{"model": "masked image model", "dataset": "photos of arthropod specimens (BIOSCAN-5M)", "train_examples": 97500, "image_size": 48, "crop_scale_min": 1, "horizontal_flip": true, "translate": 0.06, "rotation_deg": 10, "method": "simmim", "mask_ratio": 0.6, "loss": "l1", "arch": "densenet", "norm": "batchnorm", "hidden_act": "gelu", "depths": [10, 10, 10], "kernel_size": 3, "stem": "single", "growth_rate": 32, "init": "kaiming_normal", "optimizer": "adamw", "learning_rate": 0.0022, "beta1": 0.95, "beta2": 0.999, "eps": 1e-08, "max_grad_norm": 0.5, "cautious_weight_decay": true, "max_steps": 11600, "batch_size": 128, "epochs": 15.2, "lr_schedule": "step", "warmup_steps": 2320, "weight_decay": 0.05}
Rows from block 4, named by matrix and row number. Rows with one number belong to one channel. Each number is 128 + 32 x the weight over the matrix's rms, rounded and kept within 0 to 255. All counts start at 0. Numbers have three digits each.
# conv1: bottleneck pointwise conv (model.blocks.4.conv1.weight, 128x208x1x1), inputs 0-103
# conv2: growth 3x3 conv (model.blocks.4.conv2.weight, 32x128x3x3, transposed), outputs 0-10, a 3x3 kernel for each
conv1.20:055111096114113156138121143117128096094116125158104144105140048096066097170129123135069127131152128110099144161106107141136112141107113111135089107142099165175155146063064166131153109051000107129087118156106133068173100076129170080114115126131090106127127145124117153108093138153094069159095093128114171128111146
conv2.20:213134134161073106178114090139128085156179074167155127174115108193082088086121117106158158108157186102147102121140151185061077139098159093149144143093117128159125131152093100149134120115151090047106133138159091117127106152148140184126121190146117063024184096086206163103153146079176118157139117099
conv1.21:147119088200183087119120132111112099091141121108120141155127110174113144068138116101145151098141131193099172107102135168175161180094077131106150166103089114099128058133109107135084078129141204057144115096160104129123128129077172123141111165133090116089151128138185113156151124122103086175112212077108129112193179
conv2.21:112157176119125197047085155080075062171098088146147162130106103120137094147119125105178203099110173109091155135095092112146132105059071129107145174161089176098102141086100125169048157123145168249200173163143180125122146118125102089143130155154109136135120147064106123034091088098131142149148158092
conv1.22:154099134139190124153120157059135151094190176108133140117106121118111203121134129091139112131106108166146187099117125070167127140143155147084061164082126128122066102123088132130148184152157113084090135124128165053127163176103113148091075126142087122100124102167130144138079123139136159134170174082098144112124095
conv2.22:134118110207210148117132119143182127127147126126022129140102121107102129145158132109199148146123171126100114146049155078162136146119094150083148105161108123127170115154124126190063139086055051123131168124081145110109124125147154024133141132132139159134131137140121097118089062122128147090144151117
conv1.23:099006174082078120139118154146134125106125081124097129041081077119152134157135127114087126160093154172137112082120122139114169137162078139117113130093150110118120127146085137126112165180119065145141100090098134172138135160139077123128134135065081089063122106119122115152121119176094166129092131117116143127146152
conv2.23:119118114147184135120126141112098172123025147196086118166097084133078128153118169134157121116121100100080060139146099103130132163142085165147078076175118090078123117085128096137130125094155093090152205116160179118138132102121127086137140152090132156136141098121150134141133155131127134071109113110
conv1.24:110145129086052122138109153120133157143180126178097151055095033094122116123088117101118101113056145168129118087108112040143152153081134112135160079080145097144123025115146125097106114131086118139145142154065116059168127125113117201134132127084115090127157115116099057104206062092171162099124115127125117146117143
conv2.24:167133145183171131082127078157096117160113080163109207123084143156050134113078165115158083209192104158138055153110163109069180219216100162128125130102121110111083155182177113172048119129139091130122163149131121148194154155137122114186122117117132137135161090128136150062123107097141127161096169109
conv1.25:079116087140081138145133137128118102095133055076126154126057131167088141133149160101146114107080121086091090127143127091127097091119153035128120131130115134120090106106117168100073058154097111079127096151104120122070149124057085136124097095126084103118084126150124134161104114110096142147117119142126140100144115
conv2.25:105102118200132117139114135124114099137066143100080109100114087061062117087157158116139139116178132130145165106099112138129099146137100134157134102146168113154152167131102111085104140099135142143135097124158116130124155164145180118081180187161167156124173187176161140173150104110071153132145149172
conv1.26:145186098138117140097119138131114117125131122149099151163147169101101129087088132138117134116175108130109126115114096196125085155124132093127132106141140097106113127167132134107152191135111115125119189131096151154138111104127103098110169093157183124097119143120190110136146174138206176096092149134095151084114120
conv2.26:062071095114092102118121088167133119131103082146080123107105115133061138190130128133140164149144150133126123101173152075114099135115103091156153076112098102138133120129136141122125146163117163149099138084092150126073080111074126078113133102135141092086162117067129147128117130088128128090114128125
conv1.27:081092088080094115168169127120114133102120122167107141163104125100120088134105159124098102122114143054113147201163162158069161059152136116136147153122146138087131112120097093106058118089137076130127131123087148097152108119094106072154121114133105137121126139151100141139163115143130174115138114109151108091145131
conv2.27:108108105120104142077124153092118205135037196175115111138105069102123128122114079122126145118190148114121122148162106182030154096147137152202107128107179082129110154044095089000158024172126118173111162163094193176142108132123154145062145118149130105155162103156170135116145108173108137178146143135
conv1.28:131150144131112122167090128114134172138082102186124116123160047148125061076098142118121092119061121149136145046059157062137095137147164124151097121098126144133118104127098116089131119141174141127106167126164151117115150141146058194145115118141159104171162158137171085095150099060164104082168124115095099135172138
conv2.28:147103123110102066160183128107137156140152069078201150060090141136105175092147139174077091187097091150117117139059141065098207146180113148093064159043140143037106073093160116223078159089116080176173096113051136200129128063077098125184091136160157146175127120128153074097147082125176071181174161150
conv1.29:128090128151143088118144079119132164086089148123119117145151096152092158135131167154146128114119151104113180110078117147105131182122108139156116116098117189099146109092123133120115074124121104124114128119114170118113135127144157090090103165122111075114169119112131170119128136126090100127087124058067108113165103
conv2.29:141126145109111133102150136161079121062133157111138111161128117178097085158117114141193150101105158115125153167106055153202124099158182064093175185137105111143134123102107133191130180084222110097082128156161181176192136137140124148146142160102086140148103173145122140123124162107137116130100159128
conv1.30:156170114191120147144156175172144121156095148104081147163131137096116106121140103160171126141102149167194163112109091113153121156130104104155195070084120158097140095107105141161157137191137104105143125129139108129139091113109154150175112134150138132107135159157178104149203103167150124193164090097108187032154113
conv2.30:108115144116176151107117104116122120101144079148096137118123126115106095162125113133143138139122181127136137104103121072137126166142087100122118118118117153139134112121154097205092155160113115134143148107111158086129144139105130076147108119144141064099133127059138126110144121098146097089101137082
conv1.31:131044127136146133148130115144111148131072186130108162145116171214123143119094108125134134106141180086109157099133167113167146140111097136114137133107148093076108103108144116090141179122148121087131144095120104095120099131169122122146102140113087086105160063144108124180125107171099098073130118072076071125132189
conv2.31:167187144096099154134152146106161146144094141089175121128119141122160110134126129168142188120069158147088147114129138192145130113106105140085117105185113083155135097109146179130085121119192136178161109074141142108173163125124107100123149104094078164106095164068103142113112121102125129086084105151
conv1.32:071137096062140114123131138175141080147148077169185159116155148159120146141122133100096123174089140141124135078143151119153156140131122121151101095086125135158095084148108128096071140155126106176111130127121130089124093145101047174105120106108112102054125135129140111103107199192092146159155179183117108127110096
conv2.32:143165097121125095122094092133150117092123083122130181137157170121098143052075093082173131108144160156160152100076130117059128121129115142120122165074091099070153116152149110152142105123135174138115193148109119125138125123115138103128142158101128109106069063124138099106133120135115116119182168135
conv1.33:112100119080135153111133171165130151147130155167142133161113138145144134119122147126150091152111111095091116119085129138078106102106167101121123152125109092083145097117137163114129111145109086027124146117130114105140144180144116044135180151071112160136144135159125120146138125152143215135129167072033142096140136
conv2.33:094102128116131168150131154124105131110087121199052110127105106146080122161106118089191165114112097100120115147115108126095072147135082144104125089141077108117169191109136161013164122084173105126158127128149132079124153172157190122125122119091135131140090142117151141135119108043154116094138172087
conv1.34:179103098156101132118109158160123110154158077104087180098069103103127119104090083083124123165094155105132143123126098091113107124135158135124113128110116152111090121111162161136171161162167183095088125134140124083135075109137080129182146114126211170075108113110125093121161118154148160093177146089107106115160114
conv2.34:100116118157180171109157107102093120167106117113116066106120074122102105110182183142159138118160133161090112069038128072071176113176112114108142102108173153138121140102199055135116125189089172192151118097080134122116195184103091077093123161170142169138145113146162073127139075064140127139127138139
conv1.35:172100116147122071106102134136164138130112124071120131098062129136125169150063123137071122120100154102116125219176123224043121077203136073119123144147145098115175136127155130159139124084129208108110145086141073099172112114097104160163159116094118157158179121129103119145131178125163101107125092075089082123136159
conv2.35:063151143070148136040127122056153156160079164155121132111126147068151109102053151135115124115167107110124132107155084078097236120124112109085153148092137178143063117079151140072156149245184142107183096133130180139204131149101132139130128114149151143090159133074187136106114081114151210167136136107
conv1.36:135092126152123136114102118156112140117096166106095133112160129126154125154151140124061101135117159092142062195136151175109087114153124141097101093161146109131150118103140114193142094106144113068117098057164062098161097102123103121078135143129107155135142143166081092112125143132139112097139107122111091163085126
conv2.36:121152138110133124112128152097152147091089136105103123109159141104132154074100153138142119121132125142116133151145090104157151087131157112139145131148118139146113111109141150118131115148077122141141148176183130111116138143098114163044151142142119100123181130162212142136130145077140151123093126117
conv1.37:150166111116123153172121142148129103123163130143090171159092141079137126109156161119110178124148108118083140127176110158052099062109084115092153122155108123103154173191137174128093118144139131107169137143096143067112129111134162025114136042115098128116136183200128135167096137102158133143162110105096075097129089
conv2.37:147077141102076214052078195087156103097073104182233062075099147136111097145219147118139174126151141121091090097197142167100093133126157131140158132070108146097096148134064210038145043224131160192201153142106172133074072142103125175054228150134107128147166137136140097110120119086073150162225139118
conv1.38:166090142110124120100106111140061110081072130181124110147133155110113112093157092104095154090094109161140123110139132160134140120123104140043133147156145138129113138177114138128093146084111111149183084080120110088100126114161066094099093094135152202151113125104165122172128171161122184127104161100147164082174120
conv2.38:076108120116098097118127144160168126177092088158148125125127150110144117106091137131148174123136127107119144126161124128162137142152135089134117112136114135128117121155112146131128166156102125169145161148131106121148124144117093115133145128122100085126136106059170143147116139100158130082119067092
conv1.39:146102121095079109115117157099115081129114163144080134142136120175127096124083130092122119099159124128107168103174117091159107139114054159121105152093163155140139122151136119112113166125099154126161153176063123113129107059111113133135089123112119113135135107129100139138087111105107120095172139142130142088103161
conv2.39:161129158166143106139114122129147090125177147131143115108149136106138105109157113141106186160086129137138137120117078148185120125077087153058115107134121137049121086147118141146054105148186127149100131133066125121081094101134126115123135149114139117079113173081110114092105106126142154129208084125
conv1.40:085104131078150091130171152163141096087123154161162115113133141105130145115091109134103125129175137105089153124081111162084107087164122127115052117161117156135146148122148124137119112126094154091134141132092172158144114127113136079094145132131107123150155129141141147154053126089135144107099176107115172079087132
conv2.40:095114127136095099141088140185155123099117096169073137131121135159055121189165049113171144086167148105125121120092158163087124139133073106105118108139087131129155173132139180044096141084148102107071067145077136021107088157137164116101097116114134147154105136071101122134158120114114115119106151132
conv1.41:119027112130090141130138133115153165129153118141141119136105126114145069074066116096088126151098137212109120091108128040202138175121149162107161205145079137222160097084109124114134085190136082143108154107070123098064174081107169113204102109127104104099174107135119099117172087205110138111104197124091092177130132
conv2.41:134137088107150125162135102108078115084107080119116093149089101133090115079102125129119076199072060156145135118048183062156129164201051167133142101122071125116099168106056114092062145137131130156159155141123180104154137140145117090161068101105164178169117119068126153118089085107097107158137124172
conv1.42:120069145216148097103153092104098102109115087097181093156107103188124164108136109127112163091149154092141161090108111148089053113096090185095127074103106152078104098108098118119101113081112152079116172121112064109104139105117137135092095151088087077133083144169117163162099136136127132106120142110113105116138142
conv2.42:100169177161184175141094051093077093086161137067120199067141087108161120090152138076106149065119185110097173108144135154181114087097131051044116164158096134148136124144091149143112143074119157145068106138114062121128165160152165149136180158133138151177170186145135142116125083040193134130130149097
conv1.43:100196109166077148135097139059145136114122113132149107102138111106094123115135108114133095131117134126070112170095156113126113106143125152138088135128146100206084063103093092125115164124168114139104101070103114102124082140103142180147105120100132104120126109113149126147083129096103129110118126148145088051152119
conv2.43:128066095146141103162109060141099092142160108057147137097118109107124109063092105148137177147108146163086120131144106074147171043104122120116125051110136157122122188099088135104138121181089184174175133152114097064157115136178121076103123136170173130108154107152137084139145133140127124095100112112
conv1.44:142165122084124104129139136105142101073075143118142076095093123123080111172146101127046114123142094123123138170088121132105107050140075127151094136144093147115111148095084127139125167142065142118096156139156077105115087165127146070118105144147113082147092118089084115137109112134099157132084162096162125099102109
conv2.44:158110104135065079172101044125165107128164130117137077136100139157144118128136094135087172122108150148136157097173121108140123100088092082167149129107155113126080145158143144086144147097143105135124080166122156094096141063142117150112092151143135152105156134113141121123094123111141144138078080081
conv1.45:120076117121112107128096147138145202127149068153145159127177110124111119075111131095159103146111138094115135117061138134171086065100137125153139128123118106072175122172164162126133096114086125060112136152083119095124109130111163093135111152095073102139110175142102132139120135134140119109128128126084135127087144
conv2.45:089143163117085117140131104123136132070147136095059150108097079132109129109105104108147159131099135154122108167072101130072076119083131121063108192134069099118133154165131176114065066094139063042089143117128157160084080123126195149168138127162139147145128175119123145078103074110119053129155133117
conv1.46:130146135153131136093126131114099118050087115134061131057129103060117111049143161136151148067087143155127078139173126047123128152080134098067197115084110086157114058085101125127109048109151074112126097049124118127138157111131099149075122139092090094077124154167150131172117143123124131084144172128099122131124149
conv2.46:115114117179173143150119139106159158103146176124095134103100122076101097101153075148177126160162126108138080141119152134134128167182155138132146139125147096106105103118045102142091141119178114174145114142136154123138112118164125078120163113152169121160167179200162177192124117117135114137142137135
conv1.47:078143120159119134159129153136114033148069103106196167114182116120096097088115131118082130135152089167133099065160095145099165118098121111095169129079123088167075135155091076151093088147122091158126105079127113120127170107099148136110134139103100124155141098049197124152142150091114130137113184137085153097140088
conv2.47:114121137133089118101103152139203142115108009176204140105129119131137074133098078151116161143107136130084127124100128093081106120089142106123148105112117063109115130105130105118132160226053186136120162160108097104090105123102148122108179104154127136120089057109121088123145190153109127123162099123
conv1.48:118154118139102139126161130104105145080119112109142108131107123143128149120122103103152118102170127072146090098074146170148102066141133191128131177166152083165135130132132108148103143135112140084133115094115166167082099132140035163104114111114132173118070155137168113158089123122112097112137128083120093116123116
conv2.48:128142145115126111160083116155127148080104163108137127116159115100156151113110099133127139137181143128155108154110134193160142137131172142134133183116125132076125098148128151085169146152098085139153095160117060098150147146162155084115136123122183141182131162129119131164131107174172111174100132176
conv1.49:109054163072124114112121160129139156132173110131111121112094107093176103123168129142152143136147142218158058062168119091158127117144116111085133124103129143122110064128139129111156125128134091153124134104127084111143115158105134129123123134141170116107148136169163103172136133163142146147086130088097187086124107
conv2.49:127137116083114074128125082079130142113099083129114100133093104129122088137091080135120132164109141123109133077108164089175107137138069100168149100108075120124173139132118118132106169126125099150133165149125164075093102113115124150140115097079129082106106080089134172097117131092122117092123128132
conv1.50:134181159089156106145171128095110124104114131116062139165146171199101093161103141115108118131171158140111065092107072086078121163120137151106084138121089162096135119188145091135101149195122068147160132088097126148082149075152133079141118148151102099081098134168185090195113134111109119192140169111121126087166160
conv2.50:094097075077139147115123115126141035095142121115170132120152136115119083123104100150079130084140069151235116107110121110168136095059120122103179124097108157122109110108111122193097121118164193162196188101119128144089129119151117029131182118128129090081125125107131144184089054067167159076153082164
conv1.51:083126080121055147110147162132144066146132152176122155089168124107067111119087128096163130136094138088098182123210095159076103107121091087138080127128115103134132079110094149108088172098071170145116093180133145121146094122138127110079118114075088124100104150103090145113139150141087129119121169128081114186116144
conv2.51:113094104121106141116084129124158126125114108147153122131123103075137147121150136094116194090173207124153150156111107149105177104141142153108153124140176143126120168131119126126126120207127106138116163150113163120119168125090175121065186146139134097067115094117158124112122115111114146114136116124
conv1.52:125105116094097132110114156138109104139087075110128130119162163136146131137121139127081120125110113102152141135159155144110193179125034104117171165119122112135116137136113130083097141121127072217089085131129088153083117154099074097100148152103111066138129084117098139185169189115129119108095166156158128121137109
conv2.52:107113112129093067099125116143155098138133093114149227154147108115140153110079103149164141111101097110133092135124131110111137078120105095072150081175127064096123108108130111166114130119157157107103146093103142141179095097097099078139169172131074140162097108098119117139128140133107127127087105128
conv1.53:115121151075114099121143138100121190135113144114085129119073173128098147121063136106111140124142170121117110134136132166136066179185095136122116096098127113164096146164129146128152119144119139138079071126099078070150063151139148082112076129110114183123095128119135138152088146104133084085087133126146163144050107
conv2.53:101115106174153031105112068203171112148161198161100064174198128166118073144058122140164139140175171109111163157154123115129095114150134109174149105173151162115139138117175052133193114130170078121162123106109139065054142137131155099121178102113138083152104158089080109136104117106169149098132120144
conv1.54:110130111114124123144123063086091179083134129112114114116088126108134096115149163120142136147119106066106130126057130077118154150108144115136168095096098065114128083090145116100129055145158131149135163077124087125033131154099142115158088148130140146152160163136122152139142116114128134129139117113145148050123118
conv2.54:174122164201133167151139191114161109094094117145153097071085091129114153147142144146116140192069128166094132117075144133102111125107113125085105180142151120100119091152129157170094096110148103119121131129126134100156144094127155161159116109116127169158136217157162102135165084124159066097159167110
conv1.55:102100168130104124101165109134127150113137119147118121093104099131109174101105155127161159166098132151154122070131145046145160185086111125115087159063081151136152149142114124161108120115118063155147075105142142104157194091153146179082131157129117095109130151136111130166201147145149141082102119081093140126182132
conv2.55:119095118136112088073069104138148167129167075134075140148115123085114113117136129152147115139130138132104075139109165026146173166199128152136106095132139112079071113131123065236087135123177092181134173187158148134165108114127118092154104183145131107123120082087188157103130123138097109156128115112
conv1.56:148116089149088119074109093111127035159131108075117073167094075135147143132110148149124119093082112066150173045100085120098167143128089147112111123120154162037105117106113100110132114150165105106104135056101108096022062125128159199117106131114117109180125152115109119161115195105072163129101149129167123163189122
conv2.56:153129147151135155198185152113132106139127096116170150093129159125155188102114163158104136137170176166147158108125135138164167130116154114113123145172141127176176139151171159124124122143122125149150113167181105177219165167154116068104118086112127107089118113107166149159115133129176132121147088124
conv1.57:165160113128141138139118145110161179119064114125141141057105166109088066105123112187168103160118101106098096089116075110105143184114159142142150107105115089121159087109125173124094121102082143117109145126128111084121084143073109141126110133156131122109116110134142135136102151140143139151104171102091163103149078
conv2.57:106082114138117072170203172128141122110152109144138122113118107141084105139109131112115103129177132110113119142133109113114139128132155108099107148132085116112089151137185116152118151151101116162107109151079111134166137102108144101103141108133092101095101153103129140126108104116139100130142169108
conv1.58:132180145115134114121114134124140115164110148096142141147177119126113136186114163171128139112096105124132140058135093150105112241127074151147142109082103110133090106116120129160154099108140134179132112149166059075131093102121146113164089120078116111125067128111135031154138112145156132163141095089136167134093131
conv2.58:112176105104102079139116107228190122114182064170135160070112091141187106128127148115090105138120175153101154126142068095127067142148156143112188132158061119133156126134151037172118109128091089025059127060072084065096127163112082051137114135135129081059140144088106210113102132096144152120095150120
conv1.59:121133105174105148081089117093086181152163177136064083133097160166134060102131143130134087131112106122114118152116130151123101112186138070116094083146152120094106123134129174091134114141109173075112131130154103131115135104111118124137126111120079071047142091115105088077107112157179114141177129109110095106134144
conv2.59:116079147115138178154172152128160119174139144067118103145145156073149107135122160143088111119081106159142150118134112101131136094096090104106159128081163159106099139118115163143086112127109090127140129140093134163092124163131117123147075060136068123136151161176096064117156073100153179149143111107
conv1.60:133141065114109086107120133142135117164131154131079105097156178151137177133155135107106126151093073178092115055134107047095189158104138147108132144099151139154170127132069127130099140184125055141109121111147129068135208098113157120133128142114078066141106111142128066172138112128100130121158158172120127137086120
conv2.60:108145102091152160077101118129190109124169055119141105109126170130123107114120103129105152139090064125150141142104133110110103140157114144136130108102120159121095117079119125152132121133159137108141089147130111107200122138097133072118146122130102164108092089073147140082118108091135131125152109109
conv1.61:137145106089115105113141147121150063087066139140144167092117101125128103160131148097159150138091131122128127148091075187103133082173140117156103109159128151135180135083101131143082102112061144125162126148125122078171119083164119117133167206077118147141124091117152097098088153114149114092112174123130145169110103
conv2.61:152077112133129142129123088135109142090079154148128091118147148137031079160156148132167198144160134076124141084108125128046166150126103072136104086138100121123133144114156174088178180188151095119130126141074098097127128144115164179080166117139069087113138088154190131146082138088166150122130092092
conv1.62:149107133101095113110126172122116146106136149154113160118124131107100144116117149092118091149106131105098126091097160147134079093119123169166129120066123123135126135139138196144129110148096154157138118137141139114109119103151156172077108133117103086086128143185115135103077124169095164130163150088106083079072177
conv2.62:102145120119118125125091111086116111113124093100106116115151133111114120097114111116143131139147143124126145120137124105162086152120116096117140133098140136136113145134111116177113114119142075143125137126130117124107128134146127138141110167159158068096141126111159104122142112073150133091105131079
conv1.63:113108164115168108178111093109110189072141092094163106105101097088178100075119169135075136176103142132131130125072151132130144138106093047077097110110143124145123073077169131168124040144164140092105106063129113102076124147129111128062113130112115118163094133130149127107106114197095133098171094163151153137118119
conv2.63:133132094161155130159167106152117096124117158141134078162172163125070147159106164094148170098160149132160180145116146122185206139153129073126147128161136090144161087118114114191166098131223131185197171134080209164120152073072229157107160063076107148132165216153161130149111160127141103128130136173
conv1.64:141105123047133151151120140130185120104135114141126119083130153141152135189135114121159114140096122120125111127151137146139101163155163142084066128171085070137157116113134128107110159144116105166124140134062141149077123133149127083109111105105112131054122128103164110114131124086140158184146128109138088126074153
conv2.64:102100164171145116157083147159150071137084162091086112098128142106101105138194073111123130156088125181098092083151130098084118172118095166107102082146161140120088138119138099136109084105141115067042121106107111075183122085150100107125089077121113176118117139136128140185151147148166175079153076125
conv1.65:112184138114129170176144109084109135101062071153171120175101090109089108133136138122110127126133170083123087143154139125108124056075106054117100134131130112120093128111201153080139173099108149117108144117095142123101154140141112033111101081153112166155128130192127125120121088122100128116120131107122099177091122
conv2.65:159107127130061113114141168170122105112061087141150099118118100097172115156138119133136171113094149110118123134141107135104135128116128130169141129150144088087131105164115127083139117145135137108132111157095128153109115139111128183113168177144134116148139107161129147119102166093115144136142150143
conv1.66:137147084167106096131126103094137127152147127150206131114156145120127098163112119075113118126118138109071177068143142097100167114081150149117131158101123164084168157183084120110121119128101069132117111115147184109125147113120141121141078113120115102162130106020141142123137164161107149077170165103065160098114106
conv2.66:154145184098146173100132185138155139115146083107117133099156107085120141093111096114120161157097144129115132083170178126051102156098113071128158155107123071123102100102119118097150140161077233178082172134094097090122121124133162157110102090113085196102079117117097124121142182125131135118148154103
conv1.67:126119112076146136160139115136177112123081112150136141175113173163127130128118127122106106130107076092088098128131147188116082033124086164128114125172131115058131205112147127119115127157056083115141172169140099109116084135136137109181149148118144192170194157190122133180121104125168122161140096097088136072134136
conv2.67:144128088106044133102097150168116184130063175133092097082118153113176126144116106117128057135175090166162104177167142168109119143091141136140146145102119072115104156141137203003097143020182125160103112129133093122106085121150131194148118117093121115116100108110111068123132119064127161136151151122
conv1.68:112151113094153116126112062093079111156171066163164060151116142144092161141148126104123107071132108116066158121096196091166138111085104087099149123102127162059122142136167143068115092143151098103115112101090165134088118144091115153145082137121124131120119105148143118138086059137076143097119138144105135100119091
conv2.68:124146139145150194079075101097105119112125157044161139126123156124078156116073159127135137121064111120113144154126164120070112121123132103103153172133114121110102131110108152081155170169185210176210177095216147126168144099126129153113139150133139158134117155101109161142144161114120131124139156149
conv1.69:131154121133113129142126093122118091135149091137117125091143171047111141165127118140151094120148160152084134157126127051098136124100144120117132114105121130128147179174123136140158126180087097166081079133143171134151144094145162058146066142125148071110119093129120090127160132148115155067091115101105159063126083
conv2.69:094111151160167183110095121146146136115125125080139135048131123110147110109145099118090161173114125150111103116189124139090078115105121115188044090093194120151107134099102128130170139099117121094131118111143123137176129112126102091098143126105086142052074100129130197155139138109165168103140164071
conv1.70:084121119091063164134128157164185070152147076142074147069115112034100137179119121172121119169081145137067140056114063123078130098103165128141110068132104130146128131116085134104110114120069063172165089134088150116114157131131205064134130135093138154105139110087154095119161096145091120117139165103150131122106120
conv2.70:175114090163097123112095161106078117216125118190113146104124106162138124120122102146088111163143099134150126150114115156018064181163156145157094075087193101140118088113131115159179121126132130109056179122026151143079150162165113159130114119153140107116116083159150178184118108071157154092199108072
conv1.71:155106147155113158126169127107095116101133135100105120104122150100121190092127081131127113098135159091104126132143116045157166144136092095084094105124155127154131105094139098120111149126141156114109108124111153136099161153122180094108043094116138119075094079171094139149098110104112101158129129125140099097070134
conv2.71:128115126189206136152090114161152079154125124149106113108124061136157128150130110129143172194157146145097105113140134053142128143167145110149088101154169142096123099159112154146153191141156032095126087089125148105128176138099089100112138126148158194149112131139137069133102173139074175094159128144
conv1.72:166181107088126109131131124135141069145138139137082125138152055078067139082156104132110154153166111116110137046120132178101167163094132115126096150060113174143134143109150122153140129101113133120189108154156065096106034091156105061114169124146147104182085155103105107127065065081162101151096057143144128198120183
conv2.72:149155126041074164179127122185140133118160080117165153125128196174148110105114106107106142081126151107110105083127153093056105163135154103114137165098132172151088086191089131160096091126110139126124142116126117068097085129101117111123104074097139166145175130111125181095133157087126096149086126140
conv1.73:141092122106100126097085079106112111144154124122079109139143145103103078130117098118143141116143123091067164142169143170162058114103073144086108114134122180063144118132104124150137159085095156071107136117100153144131032088124163090120164135151137132160146113173099129166160060147179163138094080124147099091119148
conv2.73:166161155135118143182109113172135170186116129095162171095110114124160137140181172119135164160150180119097151155163121127152135151098111095113105140117181149148118150164142170116060123102103126194141104114136101149170129181119075146150133193189106145145151103131122162089121151091132149139138098124
conv1.74:089096105119151148176180116098135117101099133114080133143136137109109162170182177149101115152070088052103077074122186079093111037175130122116100131146128114111110156088111104145113062158121121082116134107136156118102097136100120069136128136132119132155133152144157155077065087102115206159151151120134135073046142
conv2.74:171108124159128157169114156131120140111072128162079126123156092096116117105155113131117125118135119128157117176093113164151080119119099176127102133185108134111124138168116144028146134039154177087134129091097148108168109126150140190099072112080176137120121118086160140123125124126133162086139135127
conv1.75:152110103145093105128120123112146119151129127152098133157104145137098131131108097161124100115150139086104147056189134104124146136105119137129125124137124095081107163150132130118129184062144177122116147135120072090139119136134109081153080129168125100107148085112143105126158127141159117162175068112147118144139126
conv2.75:125113109059099128109133165147175159158067107173196133124102105123184148130115106126133135132168105098088102117122097118124137119142116123149139153154126119103125081148177096155083082185107141096126080096132117101126156147105104133149106040111138150094131166121077151084111136075156166167118108152
conv1.76:094104166108137106119099088131108129134103101124139096190124128121153133137098126134121111113092125175155148135146098131100199109153102120131090141126130144129171141113151105122136121127135130123133135097146069120090090163128067112122109079109048120115092130091159107159130123098157167097110107094180092117113089
conv2.76:124152082162108099147130156144181128160106122190148105132105122138158175171150103103174134111110073159117117137139075063107104088124101098110131136201128077124134129081137159085188111140124153162143197112091151164134122104096064160101130108134115154137096134127124098123134184116075124105171120151
conv1.77:174181119077136108125125132160146124149118114092128133127133108143138099119101110156106144135128114126123122046161064135083123139170090065163148136020109169100124107154135098127171095095112131182123166113125141072134106070099119089155132132044130087113059164096134121120184083054158120131154080121092123101122162
conv2.77:113129147093086083161148130137110137181144086099121093080083115126160165128091127128108127131148140136172109160082131136134130138074123125171100128101187150127110092138162096185081131132067119124120090121115111092094139122123122098170099023099153134108175140106113128036177117079177135152147119119
conv1.78:109110137156149119150106136140118116148137185135162125094065152204149178104100101108101133120136152114147107185105162087121098194165149153136115147116100090119081090091106184147098139157165049092115095119134104175101110101142062144141117120135139086069163126155091118142087111199125163109164178111107106125105115
conv2.78:090084133122140183122104111110142107149106115101095111126136119138083104130062092126119142103115130148130133127123145119121119114094125166104124137121074105096092121135119104114125121114086114119108131080194143116095170135190091131159109120138113134090092107093164138151094105103090132050078126123
conv1.79:047065078110075175162134132092062096125068134145140125094135138117132127150103151122048139121092169117100165127131117139187145108121126098077100166140182147130142104116100123080084106108167069104098124157124110108110113154132140100106072187138087145166155073176084155185160154153100156159107097136146091186131160
conv2.79:132153122151149124111132088119108228145039219152125156120080102136163151163079116147152169125091116141099118141133100149086170123148121100113117098217228120093164142108076144045118137097143111067142140133146189184109146121130095168125137165148150141130150155133173162177081127128092149116121140162
conv1.80:137071179125105124123139142161119102126123124144099165075133156133123085164080116153129070163130153128114120164187101124124117106131097102138133141144122085134140099130153161128136132106104169119113132140091141078142088126143125132145096114121102130085151125129098177155108099155123071069123126167109147101118113
conv2.80:135113122145137138121123130130150140142098155136147128132151127120109113140110132092148150096156163101139145138148109107062150101145149125094142099127136132155107142131109145121103126153151079128147115147164137106159122079107139116116124123113116131085111125115165132099137174083114171067101148108
conv1.81:133129103111080123152068094093166116074122099161100123106129057113104117101119114112139088184122164097101134166115104129133090059163150124143091174119158002121080135107150094088106173104121115077147102122089137152128102118146057174137141079170132217129106135207118050128120127123118146131116103200134138124103130
conv2.81:141087063145130105123152137225090161162073153184120159143131086196138189115134114145187123130190132065126111085015117125119185157110123132166071132123158096087116129125196089123078156094094183207180152248105141125112138133137100111063139163152169105169182155183163135127136172123123121159126120086
conv1.82:104171094176109153118133139117146142119138135101125137108041142115217113126181146133169142087150060111129112075045134126124062158147057092152116153110107156144157130136149163110124048141110130124143097143146106108069119076102102083070117140157097106176137127138123134171105194113126154164138133139138124112182161
conv2.82:114122136096097136084132190178117117116144097060140119116139127135101128152133163104125123133117140150168172143126155143154119144076127097159126172130092129119132125133149160098097106024140099112133121126090152100191125100178131134121144121117086065105102187092119177103147139086109084113129138136
conv1.83:140136140110138110124086152091138157150153141155114127137172103116133126078166093098143129125144145158112160107156114106162167124088136145178132121068146073139137127154156121104181192151134154139117133135127118100127105147127081128123098076114131065114136112156173097107140129124157154167098155174109092128090166
conv2.83:112116089117182146091131091190147100168112066118151126111112110120106114127093122136129162145146136126122128128171164096098148128129066143129161122173107087141068101111145113161110153187067066064178083107079150098129117107110136100156166135155165148112133116062113151071126151124118150106122136111